Weights of a small masked image model.
Model: 13.5M parameters, layers 12, width 384.
Training: soap at rate 0.0016, 21900 steps, batches of 384.
Data: trained on regions of photos with short descriptions (Visual Genome), 41.3 epochs.
Rows from block 7 of a small masked image model, named by matrix and row number. Rows with one number belong to one neuron. Each number is 128 + 24 x the weight over its row's rms, rounded and kept within 0 to 255. All counts start at 0.
After each neuron's rows are labels from the 100 images, of 14848, where the neuron reaches its highest value: "place" is the part of the image that holds the peak. Only what is clearly more common there than usual is listed. The data: regions of photos with short descriptions (Visual Genome).
# fc1: MLP up (model.blocks.7.mlp.fc1.weight, 768x384), inputs 195-233
# fc2: MLP down (model.blocks.7.mlp.fc2.weight, 384x768, transposed), outputs 195-233

fc1.352 [122 158  97 172 152 100 141  77 106 114  98  79 110 128 110 130 127 164 149 109 147 115 136 148 135 131 126 127 118 163 145 184  82  76 150 113  84 124 145]
fc2.352 [118 111  97 127 119 161 136 104  91 141 142 118 132 151 105 111 139 122 127 141 131 124 162  85 104 112 102 139 109  90 149  89 130  97 151 149  81 135 112]
place: bottom right

fc1.514 [147 134 100 115 121  91 120 108 202 132 116 149 136 123 114 181 160  90  95 142 125 140 121  96 107 147 106 122 136 152 155  95 195 127 126  83 147 149 157]
fc2.514 [109 111 160  91  96  98  80 100 118 113 129 110 113 150 134 120 113 136 126 139 169 119 123  96  85 145 161 122  99 150 137  76 134 123 158 153 113 126 104]
place: bottom left

fc1.469 [140 138 106 125 105  86 121 155 160 107 151 138 168 136 124 158 116 119 105 123  90 113 120  99 126 152 142 119 124 150 109 127 109  77 165 139 156 147 129]
fc2.469 [ 77 115 132  75 165 129  88 165 120 138 107 145  96 121 112 145 113  91 139 117 166 142 103 122 153 124 180 193 139 153 138 150 137 161  90 145 133 113 112]
place: middle right

fc1.324 [117 126 109 122 116 189 157 151  99  97 130 117 210 118 129 102  81 102 125 119 131 150 128 160  48 150 104 105 150 148 135 172  96 138 105 165 168  67 127]
fc2.324 [140 142 115 157 151 104 113  93 132 140 189  76 139 158 122  90 130 116 120 143 145 128  91 113 123 108 134  95  85 185 166 120 120 137 158 122  55 132 154]
place: bottom centre

fc1.49 [103 158  85 143 133 149 133 142 113  99 131 138 127 162 162 182  93 125 117 135 117 133 114 115 125 133 192 146  63 155  91 116 118 157 119 120  79 165 127]
fc2.49 [153 164 125 111 185 122 140 141 157 158 165 148 152 199 137 133 112 141 101 155  96 161 103 124 165 139 108 144  82 105  98 109 145 175 116 106 126 119 124]
place: bottom centre

fc1.168 [136 116 141 100 153 128 104 122 117 116 108 145 137 134 144 130 113 116 108 111 145 171 120 111 158 108 127 128 151 154 129 149  92 137 151 121 157 106 129]
fc2.168 [134 152 119 135 171 124 164 150  98  92 135  65 114 110 132 106 118 152 153 112 161 159 125  86  99 146 113 157  97  73 147 139 130 109  91 133 137 104 126]
place: middle left

fc1.701 [135 100  98 144 114 110 147  84  75 122 125 158 131 129 129 113 141 110 154 151  98 140 172 141 145 129 117  97 137  82 166 119 102  92  77 106 161 138 131]
fc2.701 [123 138 162 154 123 136  91 142 109 115 139 120 107 120 122 123 147 148 131 112 131 123 137 127 145  80 105 118 152 132 113 134 131 111 150 141 120 118 141]
place: bottom right

fc1.713 [157 133 118 182 164 124 122 109 115 125 131 129 139 156 119 159 112 113 121 153 132 107 103 150 125 119 141 176 154 131 120 144 115 107 130 137 147 148 125]
fc2.713 [128 151 109 126 147  97 118 128 150 188 132 117 127  90 148 137 121 129 168 139 164 175 121 133 124 147 156 128 136  80 115 119 119  98 122 147 127 184 110]
place: top left

fc1.497 [102 130 129  79 131 155  91 135 168 103 105 140 126 138 186 126 113 141  95 136  96 116 175 112 134 109 120 123  96 135 135 131 133  96  97 118 117 111 156]
fc2.497 [125 167 116 141 142 124 105  91 124 121 112 176 142 121 104 133 129 151 122 131 147 133 121 109 134 113 143 126 101 102 188 167 127 105 147 143 129 122 140]
place: top left

fc1.128 [125 116 174 119 103 131 116 107 112 153 153 141 126 107 123 129  99  88 146 120 115 139 130 105 128 100 133 159  76 112 112 138 134 150 121 143 132 102 117]
fc2.128 [ 99 122 166 144 130 126 122 140 117 155 117 161 140  66 110 103 129 113  97 141 143 123 146 101 132 161 140 146 146 129 145 178 141 160 154 160 111 122 123]
place: bottom right

fc1.743 [139 127 158 103 132 107 143 159 120 134  75 108 105 119 121 177 134 105 145 152 153 158 168 113  88 160 152  93 123 127 130 142 152 140 121 146 101 127 156]
fc2.743 [112  85 135 112  79  95 157 111  79  74 132 135 108 149  91 144 138 118 119 111 113 154 160  85 125  89 135 118 102 129 141 109 103 126 150 132 180 187  80]
place: middle right

fc1.89 [136 133 141 140 136 126 115 113 133 119 122 127  94 152 112  99 128 121 141 126 121 117 169 121 116  89 104 120 178 100 149 127 112 153 118 127 104 132 150]
fc2.89 [ 93 155 130 129 141  88 160 148 154 163  99 150 150 126 139 108 136 135 146  67 133 126  85 170 115 147 126 144  87 153 155 101 146  91 102 151 149 166 138]
place: bottom right

fc1.624 [158 102 125 115 134 147 102 131 113 133 102 131 164  96 146 122 123 169 112 107 184 141 101  82 126 162 148 162 126 134 131 145 134 137 135  76  94  88  94]
fc2.624 [119  93 125 163 100 169 130 113  98 131 113 145 117 142 157 146  90  96 147  52 120 158 127 149 103 158  78 144 110 125 128 121 158 102 127 178 139  51 111]
place: centre

fc1.294 [144 126 111 133 140 150 127 125 130 143 144 131 150  91 106 121 130 124 123 120 115 148 137  82 171 117  96  98 139 157 143 141 102  97 140 125 167 105 118]
fc2.294 [ 96  90 127 112 140 106  73 143 122  97 139 108 111 154 113 126 147 133  99 138 148 122 156 124  93 130 121  88 136 107  81  81 111 105 123 124 140 123 112]
place: top centre

fc1.255 [115 177  81 124 129 100 163 127 155 149 137 100 101  93 113 121 117 156 129 128  79 154 132 129 149 104 160 125 126 126 143 103 110 120 106 115 133 125 102]
fc2.255 [ 95 103 173 161 121  98  99  99 129 141 104 111  86 100 109 151 132 170 142 148  67 118 138 118 147 151 123 158  82 105 132 160 162 143 108 107 102  89 121]
place: top left; middle left

fc1.505 [164 135 168 136 149 139 119 112 123 114 152 149 116 165 125 151  85 168 105 110 117 162 109 201 144 189 154 119 125 126 128  87 145 142 123 157 133 156  83]
fc2.505 [128 150 149 121 131 119 125 105 104  90 141 171 107 146 115 144 102 163 116 118  92 130 137 169 136 134 115 154 143 145 133 120 149 153 122 155 130 128  99]
place: bottom left

fc1.703 [125 122 137 146 142 117 161 165  74 155 124 153  96 138 164  95 110  88 127 156 116 114 138 120 100 146 150 148 149 119 132 125 146 155 147 139 151 105 150]
fc2.703 [122 158 120  93 114 123 147 161 155 120 146 125 155 124 101 168 123 151 117 110 142 175  92 139 137 164 104 137 119 138 146 144 113 105 108 104  96 143 133]
place: bottom right

fc1.761 [107 131 175 108  96 152 123 114 128  71 131 131 163 130  88 165  90  76 135 144 139  94 136 122 125  77 146 105 148 106 122  68 118 145 109 155 108 137 163]
fc2.761 [ 90 111 138 132 110 165 117 109 122 114 122 123 148 132 136 144 129 106 153  85 167 101 141 123 129 126 170 129 119 146 138  96 166 161 119 104 144 131 159]
place: top right

fc1.392 [ 65 103 146 143 125 131 145 162 146  91 124 173 141 143 163 165  73 149 148 158 126 152 138 128 127 161 119  79 130 150 125  91 121 142 160 158 185 117 130]
fc2.392 [140  93 116 101 163 177 120 158  34 124 146 100 121 120 122 143  93 138 146 129  88 123 138 121 109 129 129 135 158 164 159  74 131 157 144 175 177  91 117]
place: middle left; top left

fc1.718 [106  97 119  89 122 160 106 159 173  92 135  95 128 133 160 113 105 147 132 151 103 127 129 139 106 119  73 122 149 188 148 127 134 143 135 130 115 117 161]
fc2.718 [ 83 134 155 126 136 119 133 108 163  90 165 119 105 165  94 117 159 133 118 156 125 147 135 160 132  99 138 134 125 151 136 125  82 122  90 151 101 110 137]
place: bottom centre

fc1.320 [107 122 145 103 144 138 155 149 123  94 151 155 135 107 132 150 120 150  88 130 139 154 152 161 120 141 175 108 122 159  66 153 110 102  97 133 141  91 145]
fc2.320 [118 153 134 111  92 112 125  93 110 165 134 108 107  94 132  87  94  86 112 126 133 108 105  89 161  84 154 136 106 128 153 116 142 180 129 180 128 128 155]
place: middle right

fc1.315 [128 143 130 163 162 102 140 122 136 117 100 128 133 136  78 161 104 120 115 127 112 113 131 120 110 157 115 146  90 133 108 136 117 146 146 118 115 104 104]
fc2.315 [110 169 139 149 134 127 134 103 142 150 122 119 145 141 117 137 109 125 140 188 133 102 116 106 154 139 122 117  93  93 147 107  93  87 135 129 134  73 132]
place: centre

fc1.92 [182 164 130 133 133 123 141 140 109 128 136 149 118 104  82  75 113 114 114 138 121 112 114 141 132 137 172 148 114 104 133 100 183 187 106 106 116 139 122]
fc2.92 [131  79 178 121 117 138 161  98 107 126 113 138 132 164  93  87 107  88 136 138 117 157 132 136 131 148 147  91 139 136 116 131 151 128 112 109 102 130 109]
place: bottom left

fc1.62 [136 173 121 151 111  95 143 129 131  88 107 118  89 125 134 139 125 151 122  58 124 119  93 115 136 152 139 141 131 133  86 122 118 108  92 143 143 112 104]
fc2.62 [ 96 109 119 146 141 117 105  92 165 127  82 141  91 147 127  86 149 106 136 102 166 130 104 103 100 127 128 130  98 142  91 142 106 109 122 144 154 106 117]
place: middle right

fc1.541 [128 131 129 141 116 160 160 149 152 152 129 118 116 149  58  93 129 146 143 122 134  86 134 122 130 173  87 107 114 114 113 103 160 151 126 105 155 147 129]
fc2.541 [144 155 122 149 158 162  91  92 122 136 107  89  85 147 142 101 146 135 127 128 114 152 151 125 103 100 121 110 117 131 115 177 169 200 141 152 183 157 139]
place: bottom centre

fc1.609 [ 85 147 131 144 147 127 159 126 143 146 106 113 177 146 113 135  98 124  84 124  97 142  92 123 126 117 101 119 129 112 163 140 121 156 135 126 132 114 149]
fc2.609 [131 149 101 121 119 174 130 147  97  35 127 111 110  89 111 149 174 133 129 107 157 128 100 155 103 137 137 111 123 122 124 105 140 125 130 139 134 103 139]
place: top right

fc1.519 [141 161 142 138 107 149 134 123 138  81 154 113 110 137 152 117 129 123 131 102  95 152 108 147 167 127 119 130 159 134 161 102 133 118 127 115 117 162 119]
fc2.519 [100 189 110 124 157 105  98 156  87 116 158  70 119 117 114 139 139  84 110 134 146 159 135 102 117 129 148 149 121  61 134 132 132 116 138 137 108 132 127]
place: centre

fc1.278 [144 123 163 140 148 105 182 121 123  90  99 152 171 119 134 141  86 160 130 134 120 103 137 116 164 165  93 165 111  77  81 136  87 127 141 122 124 159 175]
fc2.278 [164 120  87 128 167 130 111 124 108 122 141 143 123 131  93 122  78 107 162  98 116 133 132 107 135 119 147 128 115 166 146 116 170 135 126 109 183 133  69]
place: bottom right

fc1.383 [153 130 142 127  88  96 174 128 108  76 150 119 152  99 129  86 107  91 155  98 102 124 124 136 163 147 132 127 135 107 182 114 103 129 140 169 114 174 122]
fc2.383 [123 162 136 136 136 149 130 150 169 152 132  89 123 106 103 107 116 117 145 123 129 155 126 125 136 114 129 135 131 173 129 143 139  85 153 136 146 133 158]
place: centre

fc1.273 [113 105 127 111 116 101 175 158 146 122 112 139 133 109 122 132 160  78 154  75 151 139  88 100 149 144 119 127 164 128 109 109 138 129 146 139 123 161 157]
fc2.273 [118 122 127 115 127 105 120 119 126 112  99  83 121 145 150 131 158 129  88 117 168 115 124 137 155 106 124 123 134  91 149  93 185 141 123 150 130 161 167]
place: top right

fc1.35 [119 125 109 131 141 146 122 145 147 128 123 112  89 133 138 142 123 103 168 133 148  91 127 127 150 166 143 126 141 154 114 145 101 104 179 128 148 142 128]
fc2.35 [127 133 111 152  71 155 134 161 115 178 115 153 105 111 123 170 115  93 106 143 142 182 162 148 143 148 156 139 152 138 119 168 167 151 131 138 149 118 124]
place: bottom centre

fc1.325 [136  91 120 151 156 171 110 130 134 138 149 137 160 111 128 131 150 136 119 150 120 112 178 149 108 138 161 147 142 112 133 117 134 127 106  83 131 141 171]
fc2.325 [127 149 137 103 104 116 153 145  91 119 125 108 128 106 128 123 129 119 117 120 158 136  86 124  97 157 134 117 160 117 121 124 144 132 117 108 137 137 101]
place: middle right

fc1.706 [142 140 142 123 126 131 140  64 132 100 138 122 100  89  89 131 108  91 106 123 124 103  93 118 106 148 114 162 126 150 150 151 126 142 124  95 160 115 143]
fc2.706 [130 146 146 115 118  91 195  89 111 126 108  67 141 133 134 121 105 128 156 154 143 152 144  80 153 142 123  91 114  58 129 108 132 113 149 151 101 113  90]
place: top right

fc1.516 [157 122 113 189 168 114 132 105  73  53 164 112 121 129 118 124 126 127 132  96  94 133 116 156 126 187 127 117 130  79 129 118 153 132 117 137  95  93 142]
fc2.516 [152 128 131  95 128 141  99 129 141 200 161 131 155 134 147 126 135  82 134 143 167 148 129 120 136 106 111 138 111 146 133 103 190 112 120 105 118 141 123]
place: top right; bottom right

fc1.412 [100 148 135 166 141 109 146  99 108  98 135 135 172 166 102 129 134 160 107 131 128 109 141 116 125 167  98 154 146  73 102  79 147 112  62 144 136 113 132]
fc2.412 [180 109  92 119 140 154  97 145 169 108 148 151 139 145 139 141 142  95 126 135  83 139 119 104 134 128 174 123 131 148 161 134 121 140 174  96 130  97 103]
place: middle right; bottom right

fc1.600 [111 130 140 158 108 133 129 114 118 103 144 129 136 135 153  91 152 141  98 133 126 125 130  91 149 144 129 181 142  62 152 157 124 129 119 101 142 140 136]
fc2.600 [163 108 157 124 145 124 148 149 123 150 125 110 141 157 178 111 123 134 138 135 148 129 137 148 141 127 129 153  78 152 133 138 130 144 116 154 111 153 120]
place: centre

fc1.133 [135 125 146 117 120  99 143 108 119 147 132 145 111 123 175 139  99  89 164  94 121 135 138 147 136 143 163 130 158 103 129 154 160 141 140 133 142 184 108]
fc2.133 [127 121 187 139 141 140 127 103 136 134  95 117 104 136 137 122 154 145 112 151 183 155 102 134 105 164  85 143 183 128 101 149 138  75 124 106 116  76 149]
place: centre

fc1.476 [152 149 124  93 162 141 152 151 164 148  95 135 111 125 132 131 122 128  60 102 157 122 125 101 135 160  98  77 131 112 141 114 125  99 107 115 138  84 116]
fc2.476 [162 131 193 152 152 128 112 107 108  79 168 133 167 149 127 130 116 105 135 149 147 140 148 165 107 117 113 129 128 143 124 170 151 111 122 103 137 104 104]
place: top right

fc1.419 [162 110 138 112 130  94  99 105 162 141 139  97 128  89 158 102 114  88  94 125 141 113 123 113 133  90  81 172  87  90 128 131 122 143 132 111 149 127 130]
fc2.419 [174 157 114 138 155 152 148 122 121 146 127 152 117 134 111 147 130 143 139 109 137 135 145 102 146 184  71 113 107 177 155 101 148 131 160 130 146 108 125]
place: top centre

fc1.666 [137 125 145 132 124 136 142 107  94 113 132  78 158 117 144 121  87 144 133  86 173 164 100 154 113 126 118  97 133 158 145 113 151 116 175 160 126 126  64]
fc2.666 [132 137 155 139 157 120 113 131 149 136 128 135 168 106 132 103 116  91 134 134  71 127 132 123  87  69 140 107 149 106  83 111 166 128 141 140  95  92 122]
place: centre

fc1.326 [133 137 101 104  95 129 136 121 124 145 128 197  73 190 117 117 121 129 163  75 156 137  91 138 142 172  99  96 155  98 124  83 120 157 101 136 140 158 126]
fc2.326 [143 133 146 104 101  95 112 127 133  98 156 121 118 115 110 130 100  84 125 120 137 115 114 125 147 133 106  85 150  85  66 136  68 195 125  80 115 146 123]
place: top right

fc1.125 [143 139 179 114 109  96 109  77 106 108 103 119 141 162 100  96 132 129 157 130 119 106 147 115 117 186 143 100 149 166 166 123 116 141 103 118 134 110 179]
fc2.125 [139 145  80 135 172 129 169 118 145 140 135 135 116 111 116 134 162 176 135 118 142 127 119 140  98  94 115 112 120 139 117 107 130 130 150 124 102 133 121]
place: middle right

fc1.454 [133 157 113 127 143 146 150 146 135 165 108 146  73 113 119 138 146 194 146 120  83 139 136 121 129 123 166 102 138 133  97 121 119 120  90 141 173 103 122]
fc2.454 [ 88 103 159 132  83 121 144 109 151 117 116 135 132 108 146 168 107  94 122 141 145  87 124 108 123 116  93 150  84 130 136 123 147 108 178 133 143 142 140]
place: bottom right

fc1.374 [111 134 177 122 107 116 176  91  91 103 134 111 125 114 145 112 130  98 116 147 127 147 138 146 168 128 117 161 127 115 124 128 125 123 130 149 159 136 136]
fc2.374 [160 127 118 136  96 121 143 158 126 122 120  75 148 123 107 109 133 123 103 156 104 150  94  98 100 165 116  69 120 114 105  99 123 156 151 148 154 114 162]
place: top right

fc1.694 [115 141 126 167 116  74 115 108 134 123  95 118 116  99  91 109 133 145 169 154 163 125 101 125 154 124 116 129 127  93 118 115 174 136 136 129 141 152 110]
fc2.694 [144 148 107 163 135  97 106 122 134 146 133 106 117 145  97 175 105 216 186 150 156 148 109 146 165 114  90 128 154 126 146 150 152 147  68 106 133 144 108]
place: centre

fc1.417 [142 112 125 125 168 126 109 125 122 115  87 157 119  94 163  97 131 120  73  99 116  65 142 119 100 146 178 150 162 141 167 162 106 127 132 167 151 146 180]
fc2.417 [141 106 147 136 141 148  97 122 102 109 141 134 173 166  97 160 114 158 139 118 169 113  91 127 127 136 122 140 138 137 177 113 163 108 157 140 145 129 102]
place: top centre

fc1.549 [139 167 156 165 147 139 182 159 152 140 159  95 124  86 159 108 179 129  77 116 134 151 161 137 113 145 130 121 119 125 135 135 130  75  92 113 141 120 134]
fc2.549 [109  95 120  99 116 153 104  98  86 131 111 161 121 165 131 131 106 142 149 187  97 169 124 139 112 131  98 100 166 149 121 142 144 105 162 173 120 116 111]
place: top right

fc1.25 [121 133 153 121 133 123 156 144 163 126 116 116 129 151 116 157 117 105 132 146 147 131  98  96  67 108 151 111 150 154 130 107 133  95  80 137 149 146 135]
fc2.25 [116 117  91 151 110 125  95 133 120 107 128 121 113 166 139 113 126 134 121 138 176 128 125 125 106 127 142 118 155 124 138 123 122 164 149 112 119 144 121]
place: top left

fc1.482 [112 109 143 152 149 119 144 139  94 131 116 154  99 130 171 138 118 126 122 178 104 105 118  81 156 183 104 126 129  98 129 133 117 167 130 124 104 167 171]
fc2.482 [175 109 139 127  84  95 126  74 128  83 155 117 138 119 113 166 143 142 100  83 123 193 166 120 173 138 152 152 139 152 162 155 137  87 123 135 144 111  93]
place: bottom left

fc1.458 [103  80  99 164  88 110 134 170 142 106  60 143 117 154 104  94 156 146 174 105 127  94 165 178 131 138  87 155 122 105 151 151 145 142 145 148 179 144 174]
fc2.458 [121 110 154 100 116 131  96 129 157 149 128 113 144 144  85 113 111 143 167 130 120 113 177 143 106 114 135 156 140 116 135 123 110 163 136 119 143 147 151]
place: centre