From a checkpoint of a small masked image model: width 384.
Rows from block 7 of a small masked image model, named by matrix and row number. Rows with one number belong to one neuron. Each number is 200 + 30 x the weight over its row's rms, rounded and kept within 0 to 999. All counts start at 0. After the name is the row's rms in percent of the matrix's.
After each neuron's rows are labels from the 100 images, of 14848, where the neuron reaches its highest value: "colour at peak" is the nearest of a few named colours to the mean colour under the peak. Only what is clearly more common there than usual is listed. The data: regions of photos with short descriptions (Visual Genome).
# fc1: MLP up (model.blocks.7.mlp.fc1.weight, 768x384), inputs 78-116
# fc2: MLP down (model.blocks.7.mlp.fc2.weight, 384x768, transposed), outputs 78-116

fc1.19,075,181,146,219,213,192,170,223,234,199,219,227,203,191,213,249,225,222,253,264,188,165,181,214,255,217,132,264,212,180,185,202,196,208,164,131,162,216,197,178
fc2.19,078,202,197,182,161,187,198,233,164,206,244,206,186,193,184,190,218,187,193,185,224,173,194,109,186,213,182,213,210,220,196,177,243,158,162,169,282,206,199,136
colour at peak: blue

fc1.514,098,164,238,160,246,187,194,201,218,163,238,209,190,164,164,202,155,146,273,189,234,192,205,169,165,169,150,155,164,269,157,198,223,200,193,228,230,235,188,194
fc2.514,088,218,181,149,179,225,207,197,162,164,111,198,195,177,187,185,166,186,201,251,210,205,220,247,235,251,217,214,169,175,223,158,203,136,199,171,197,173,223,180
colour at peak: black

fc1.566,100,192,150,211,221,154,221,222,221,203,152,221,225,198,216,208,221,189,146,199,201,188,160,181,249,215,173,169,205,177,191,191,160,192,224,165,248,186,211,144
fc2.566,085,191,202,215,192,235,247,89,215,172,187,175,176,235,234,254,158,233,225,172,206,196,214,244,123,240,133,220,203,219,249,191,214,246,207,283,115,193,200,155
colour at peak: black

fc1.130,094,145,177,211,129,200,165,165,303,222,205,177,216,223,175,241,161,218,205,206,178,234,166,270,221,241,175,219,193,236,184,189,253,215,194,219,271,251,176,168
fc2.130,097,236,235,189,241,233,183,200,119,232,223,225,187,230,228,163,201,177,165,209,193,167,229,144,188,191,224,209,236,186,189,219,178,177,167,186,214,167,227,253
colour at peak: brown

fc1.586,083,191,210,212,213,265,186,211,174,223,241,156,201,166,248,194,162,179,192,192,177,202,184,178,185,263,162,181,176,170,140,201,187,133,207,162,254,220,255,159
fc2.586,087,193,182,274,241,234,231,159,174,180,197,167,120,153,145,205,228,212,219,199,161,162,181,244,207,237,197,177,203,199,245,228,208,241,133,241,215,194,210,128
colour at peak: blue

fc1.475,108,191,192,220,209,198,192,206,162,183,209,195,181,240,213,196,255,191,150,161,243,241,214,156,145,220,194,222,149,149,250,191,225,258,177,185,215,209,161,259
fc2.475,104,180,167,225,215,203,188,211,196,218,189,195,206,170,174,206,198,170,269,240,194,187,218,193,266,200,243,183,197,214,143,147,181,164,189,272,146,217,259,178
colour at peak: white; pink

fc1.766,116,199,167,252,204,226,240,189,213,155,193,160,181,189,195,185,206,204,158,254,185,188,177,203,178,203,203,192,187,218,188,265,188,269,170,197,199,194,216,213
fc2.766,099,168,181,153,180,193,137,155,189,254,147,239,201,212,216,213,179,201,179,148,206,193,290,226,234,218,200,208,227,210,217,187,188,187,205,208,181,252,205,202
colour at peak: grey

fc1.731,103,204,202,201,209,159,190,146,239,216,199,197,199,135,188,185,180,155,255,208,207,214,207,232,122,224,184,227,219,202,165,184,170,194,147,225,259,214,275,197
fc2.731,106,223,175,221,195,215,188,222,209,235,161,238,235,225,183,209,228,228,149,219,237,194,178,163,187,220,244,189,219,197,232,223,203,234,235,198,193,196,125,199
colour at peak: brown

fc1.399,089,224,227,245,178,189,178,199,204,236,239,165,192,246,211,189,226,196,237,179,178,174,172,135,201,197,173,195,222,220,132,178,130,175,203,258,204,223,213,162
fc2.399,098,164,234,211,200,208,226,204,204,157,146,193,170,201,237,164,196,212,174,177,180,215,228,232,106,214,223,201,107,195,246,168,184,214,151,211,246,211,191,192
colour at peak: black

fc1.104,101,191,250,226,210,230,238,279,165,179,212,170,183,199,186,240,192,122,173,242,178,157,202,233,195,206,201,203,179,177,245,187,199,176,193,219,217,197,210,271
fc2.104,095,205,199,162,184,208,190,164,162,186,203,185,261,221,191,151,160,259,140,179,243,203,140,161,208,154,213,199,199,193,201,164,222,151,196,152,180,188,223,185
colour at peak: brown

fc1.506,096,206,200,186,208,193,149,205,230,155,222,198,168,204,95,168,210,214,271,256,221,199,171,190,203,159,182,206,204,189,213,213,172,187,198,209,246,207,222,253
fc2.506,098,167,217,156,231,193,217,180,186,172,234,153,209,220,213,179,193,166,186,174,223,199,172,227,226,206,196,192,211,210,145,196,194,218,210,211,217,171,163,160
colour at peak: pink

fc1.748,110,138,160,236,218,177,223,191,224,210,242,232,251,183,201,167,249,176,185,239,244,250,191,206,186,233,125,249,211,205,184,166,169,200,207,164,200,209,219,201
fc2.748,128,173,197,177,155,187,215,171,207,158,181,244,199,215,177,201,262,203,178,174,197,154,228,224,215,208,224,209,196,181,199,168,199,164,177,207,225,177,175,158
colour at peak: cyan

fc1.721,093,212,271,216,172,229,239,221,222,184,215,229,213,164,190,155,151,163,193,181,190,130,202,231,202,197,233,224,215,262,233,188,196,208,167,169,203,172,196,217
fc2.721,095,147,121,191,245,161,190,206,175,210,187,224,205,156,161,208,227,205,197,193,214,220,221,179,167,168,188,228,199,142,202,187,188,188,238,248,195,167,201,227
colour at peak: pink

fc1.109,085,196,184,204,199,193,184,237,220,200,202,248,189,203,188,190,215,206,194,179,211,191,151,167,164,180,203,138,222,167,180,177,241,202,193,189,216,151,211,264
fc2.109,096,181,226,166,175,207,183,186,194,229,199,257,212,176,139,163,251,205,235,221,261,180,195,205,212,197,232,153,251,205,220,177,178,171,197,219,201,138,177,156
colour at peak: black

fc1.189,115,202,204,184,130,132,204,250,265,221,203,179,215,221,194,209,176,159,209,188,227,248,218,243,189,203,198,225,181,205,141,160,201,162,157,205,230,209,169,272
fc2.189,102,212,219,233,234,229,190,179,188,163,214,249,198,231,226,183,165,193,204,190,187,178,174,202,172,190,200,164,252,199,235,197,178,222,205,201,158,251,229,100
colour at peak: brown

fc1.749,106,168,203,217,294,222,210,246,236,206,186,197,268,135,215,196,257,211,200,199,185,221,181,144,185,216,208,263,145,192,241,185,195,176,218,250,114,207,191,192
fc2.749,100,268,195,170,166,172,195,199,197,208,232,195,184,210,205,164,152,212,226,222,187,245,257,226,187,173,231,212,217,214,186,172,209,186,185,203,165,202,135,210
colour at peak: orange

fc1.735,091,188,206,190,188,173,205,207,215,213,227,242,186,216,186,259,199,233,209,223,242,185,260,227,170,218,196,213,223,188,175,183,197,147,172,253,167,186,176,221
fc2.735,091,206,227,159,193,210,223,198,178,159,259,223,233,280,198,192,221,205,174,224,159,163,170,199,189,174,175,220,166,212,190,205,182,209,274,143,237,187,220,190
colour at peak: pink

fc1.734,124,183,208,238,169,238,205,148,144,160,183,209,175,197,139,199,228,222,141,198,164,206,172,190,186,266,199,114,205,171,165,236,232,207,217,209,201,197,148,189
fc2.734,103,217,163,176,275,157,197,267,221,229,193,215,182,169,235,227,224,248,247,191,185,202,200,207,221,138,168,237,234,220,181,183,143,169,190,207,210,199,193,232
colour at peak: grey

fc1.407,096,157,245,265,194,167,204,212,133,202,178,200,259,157,226,222,159,179,185,237,239,243,247,164,202,134,167,223,231,195,207,195,206,150,205,178,235,227,223,222
fc2.407,107,207,186,200,220,214,198,203,217,215,159,185,165,184,172,207,211,175,191,171,135,197,125,201,141,219,175,184,167,183,253,192,208,202,189,183,172,185,188,213
colour at peak: brown

fc1.242,097,195,191,178,215,210,183,149,201,181,218,175,200,197,197,196,183,180,196,197,194,205,229,248,176,161,208,198,141,214,209,184,217,177,202,176,250,148,136,175
fc2.242,106,184,201,205,174,201,247,261,205,201,219,235,218,238,242,202,199,206,206,177,179,195,194,178,238,205,201,193,208,177,199,251,215,219,187,227,199,234,227,178
colour at peak: blue

fc1.458,089,200,190,225,201,192,161,172,224,208,227,258,214,220,203,163,210,185,149,197,152,239,196,226,192,242,218,195,228,149,165,179,181,173,179,255,181,175,190,178
fc2.458,093,225,178,194,205,190,225,203,223,149,236,207,177,235,197,237,211,153,196,214,215,194,142,236,178,178,156,192,170,171,216,174,198,176,206,191,143,142,228,133
colour at peak: brown

fc1.692,122,239,224,206,242,195,179,217,233,232,179,241,231,167,214,240,232,208,224,126,180,212,280,225,222,234,260,171,186,162,208,165,217,249,178,178,186,215,153,156
fc2.692,118,168,175,108,189,228,199,181,243,183,202,190,177,188,152,201,187,197,226,257,220,214,148,205,220,192,207,219,229,210,200,209,182,140,217,279,192,244,200,177
colour at peak: black

fc1.453,095,138,228,185,191,174,243,244,222,175,167,221,186,187,204,217,188,192,230,189,199,162,184,171,213,214,169,205,250,165,156,184,138,201,216,222,215,216,189,174
fc2.453,103,256,212,197,181,247,209,240,175,203,193,168,213,238,222,192,199,248,177,182,222,211,237,212,189,151,155,175,175,216,201,219,201,216,193,235,197,263,271,313
colour at peak: brown

fc1.676,090,209,195,223,198,183,249,169,169,147,196,191,213,175,147,231,247,233,232,212,204,202,226,243,162,225,240,185,202,192,178,199,163,180,226,215,127,183,163,220
fc2.676,092,205,201,151,142,236,169,200,173,243,244,215,190,175,236,178,194,165,182,200,218,152,192,172,161,182,167,195,207,184,213,200,211,204,183,207,235,243,246,175
colour at peak: pink; white

fc1.554,106,209,212,149,195,234,206,246,211,184,180,217,210,205,196,192,127,193,175,218,241,227,171,276,143,217,214,206,204,177,171,179,198,195,178,165,180,196,227,292
fc2.554,099,201,216,209,200,224,146,210,111,207,150,223,205,168,148,177,260,260,215,167,262,181,224,202,209,232,202,196,164,189,149,201,185,191,174,184,185,207,187,141
colour at peak: white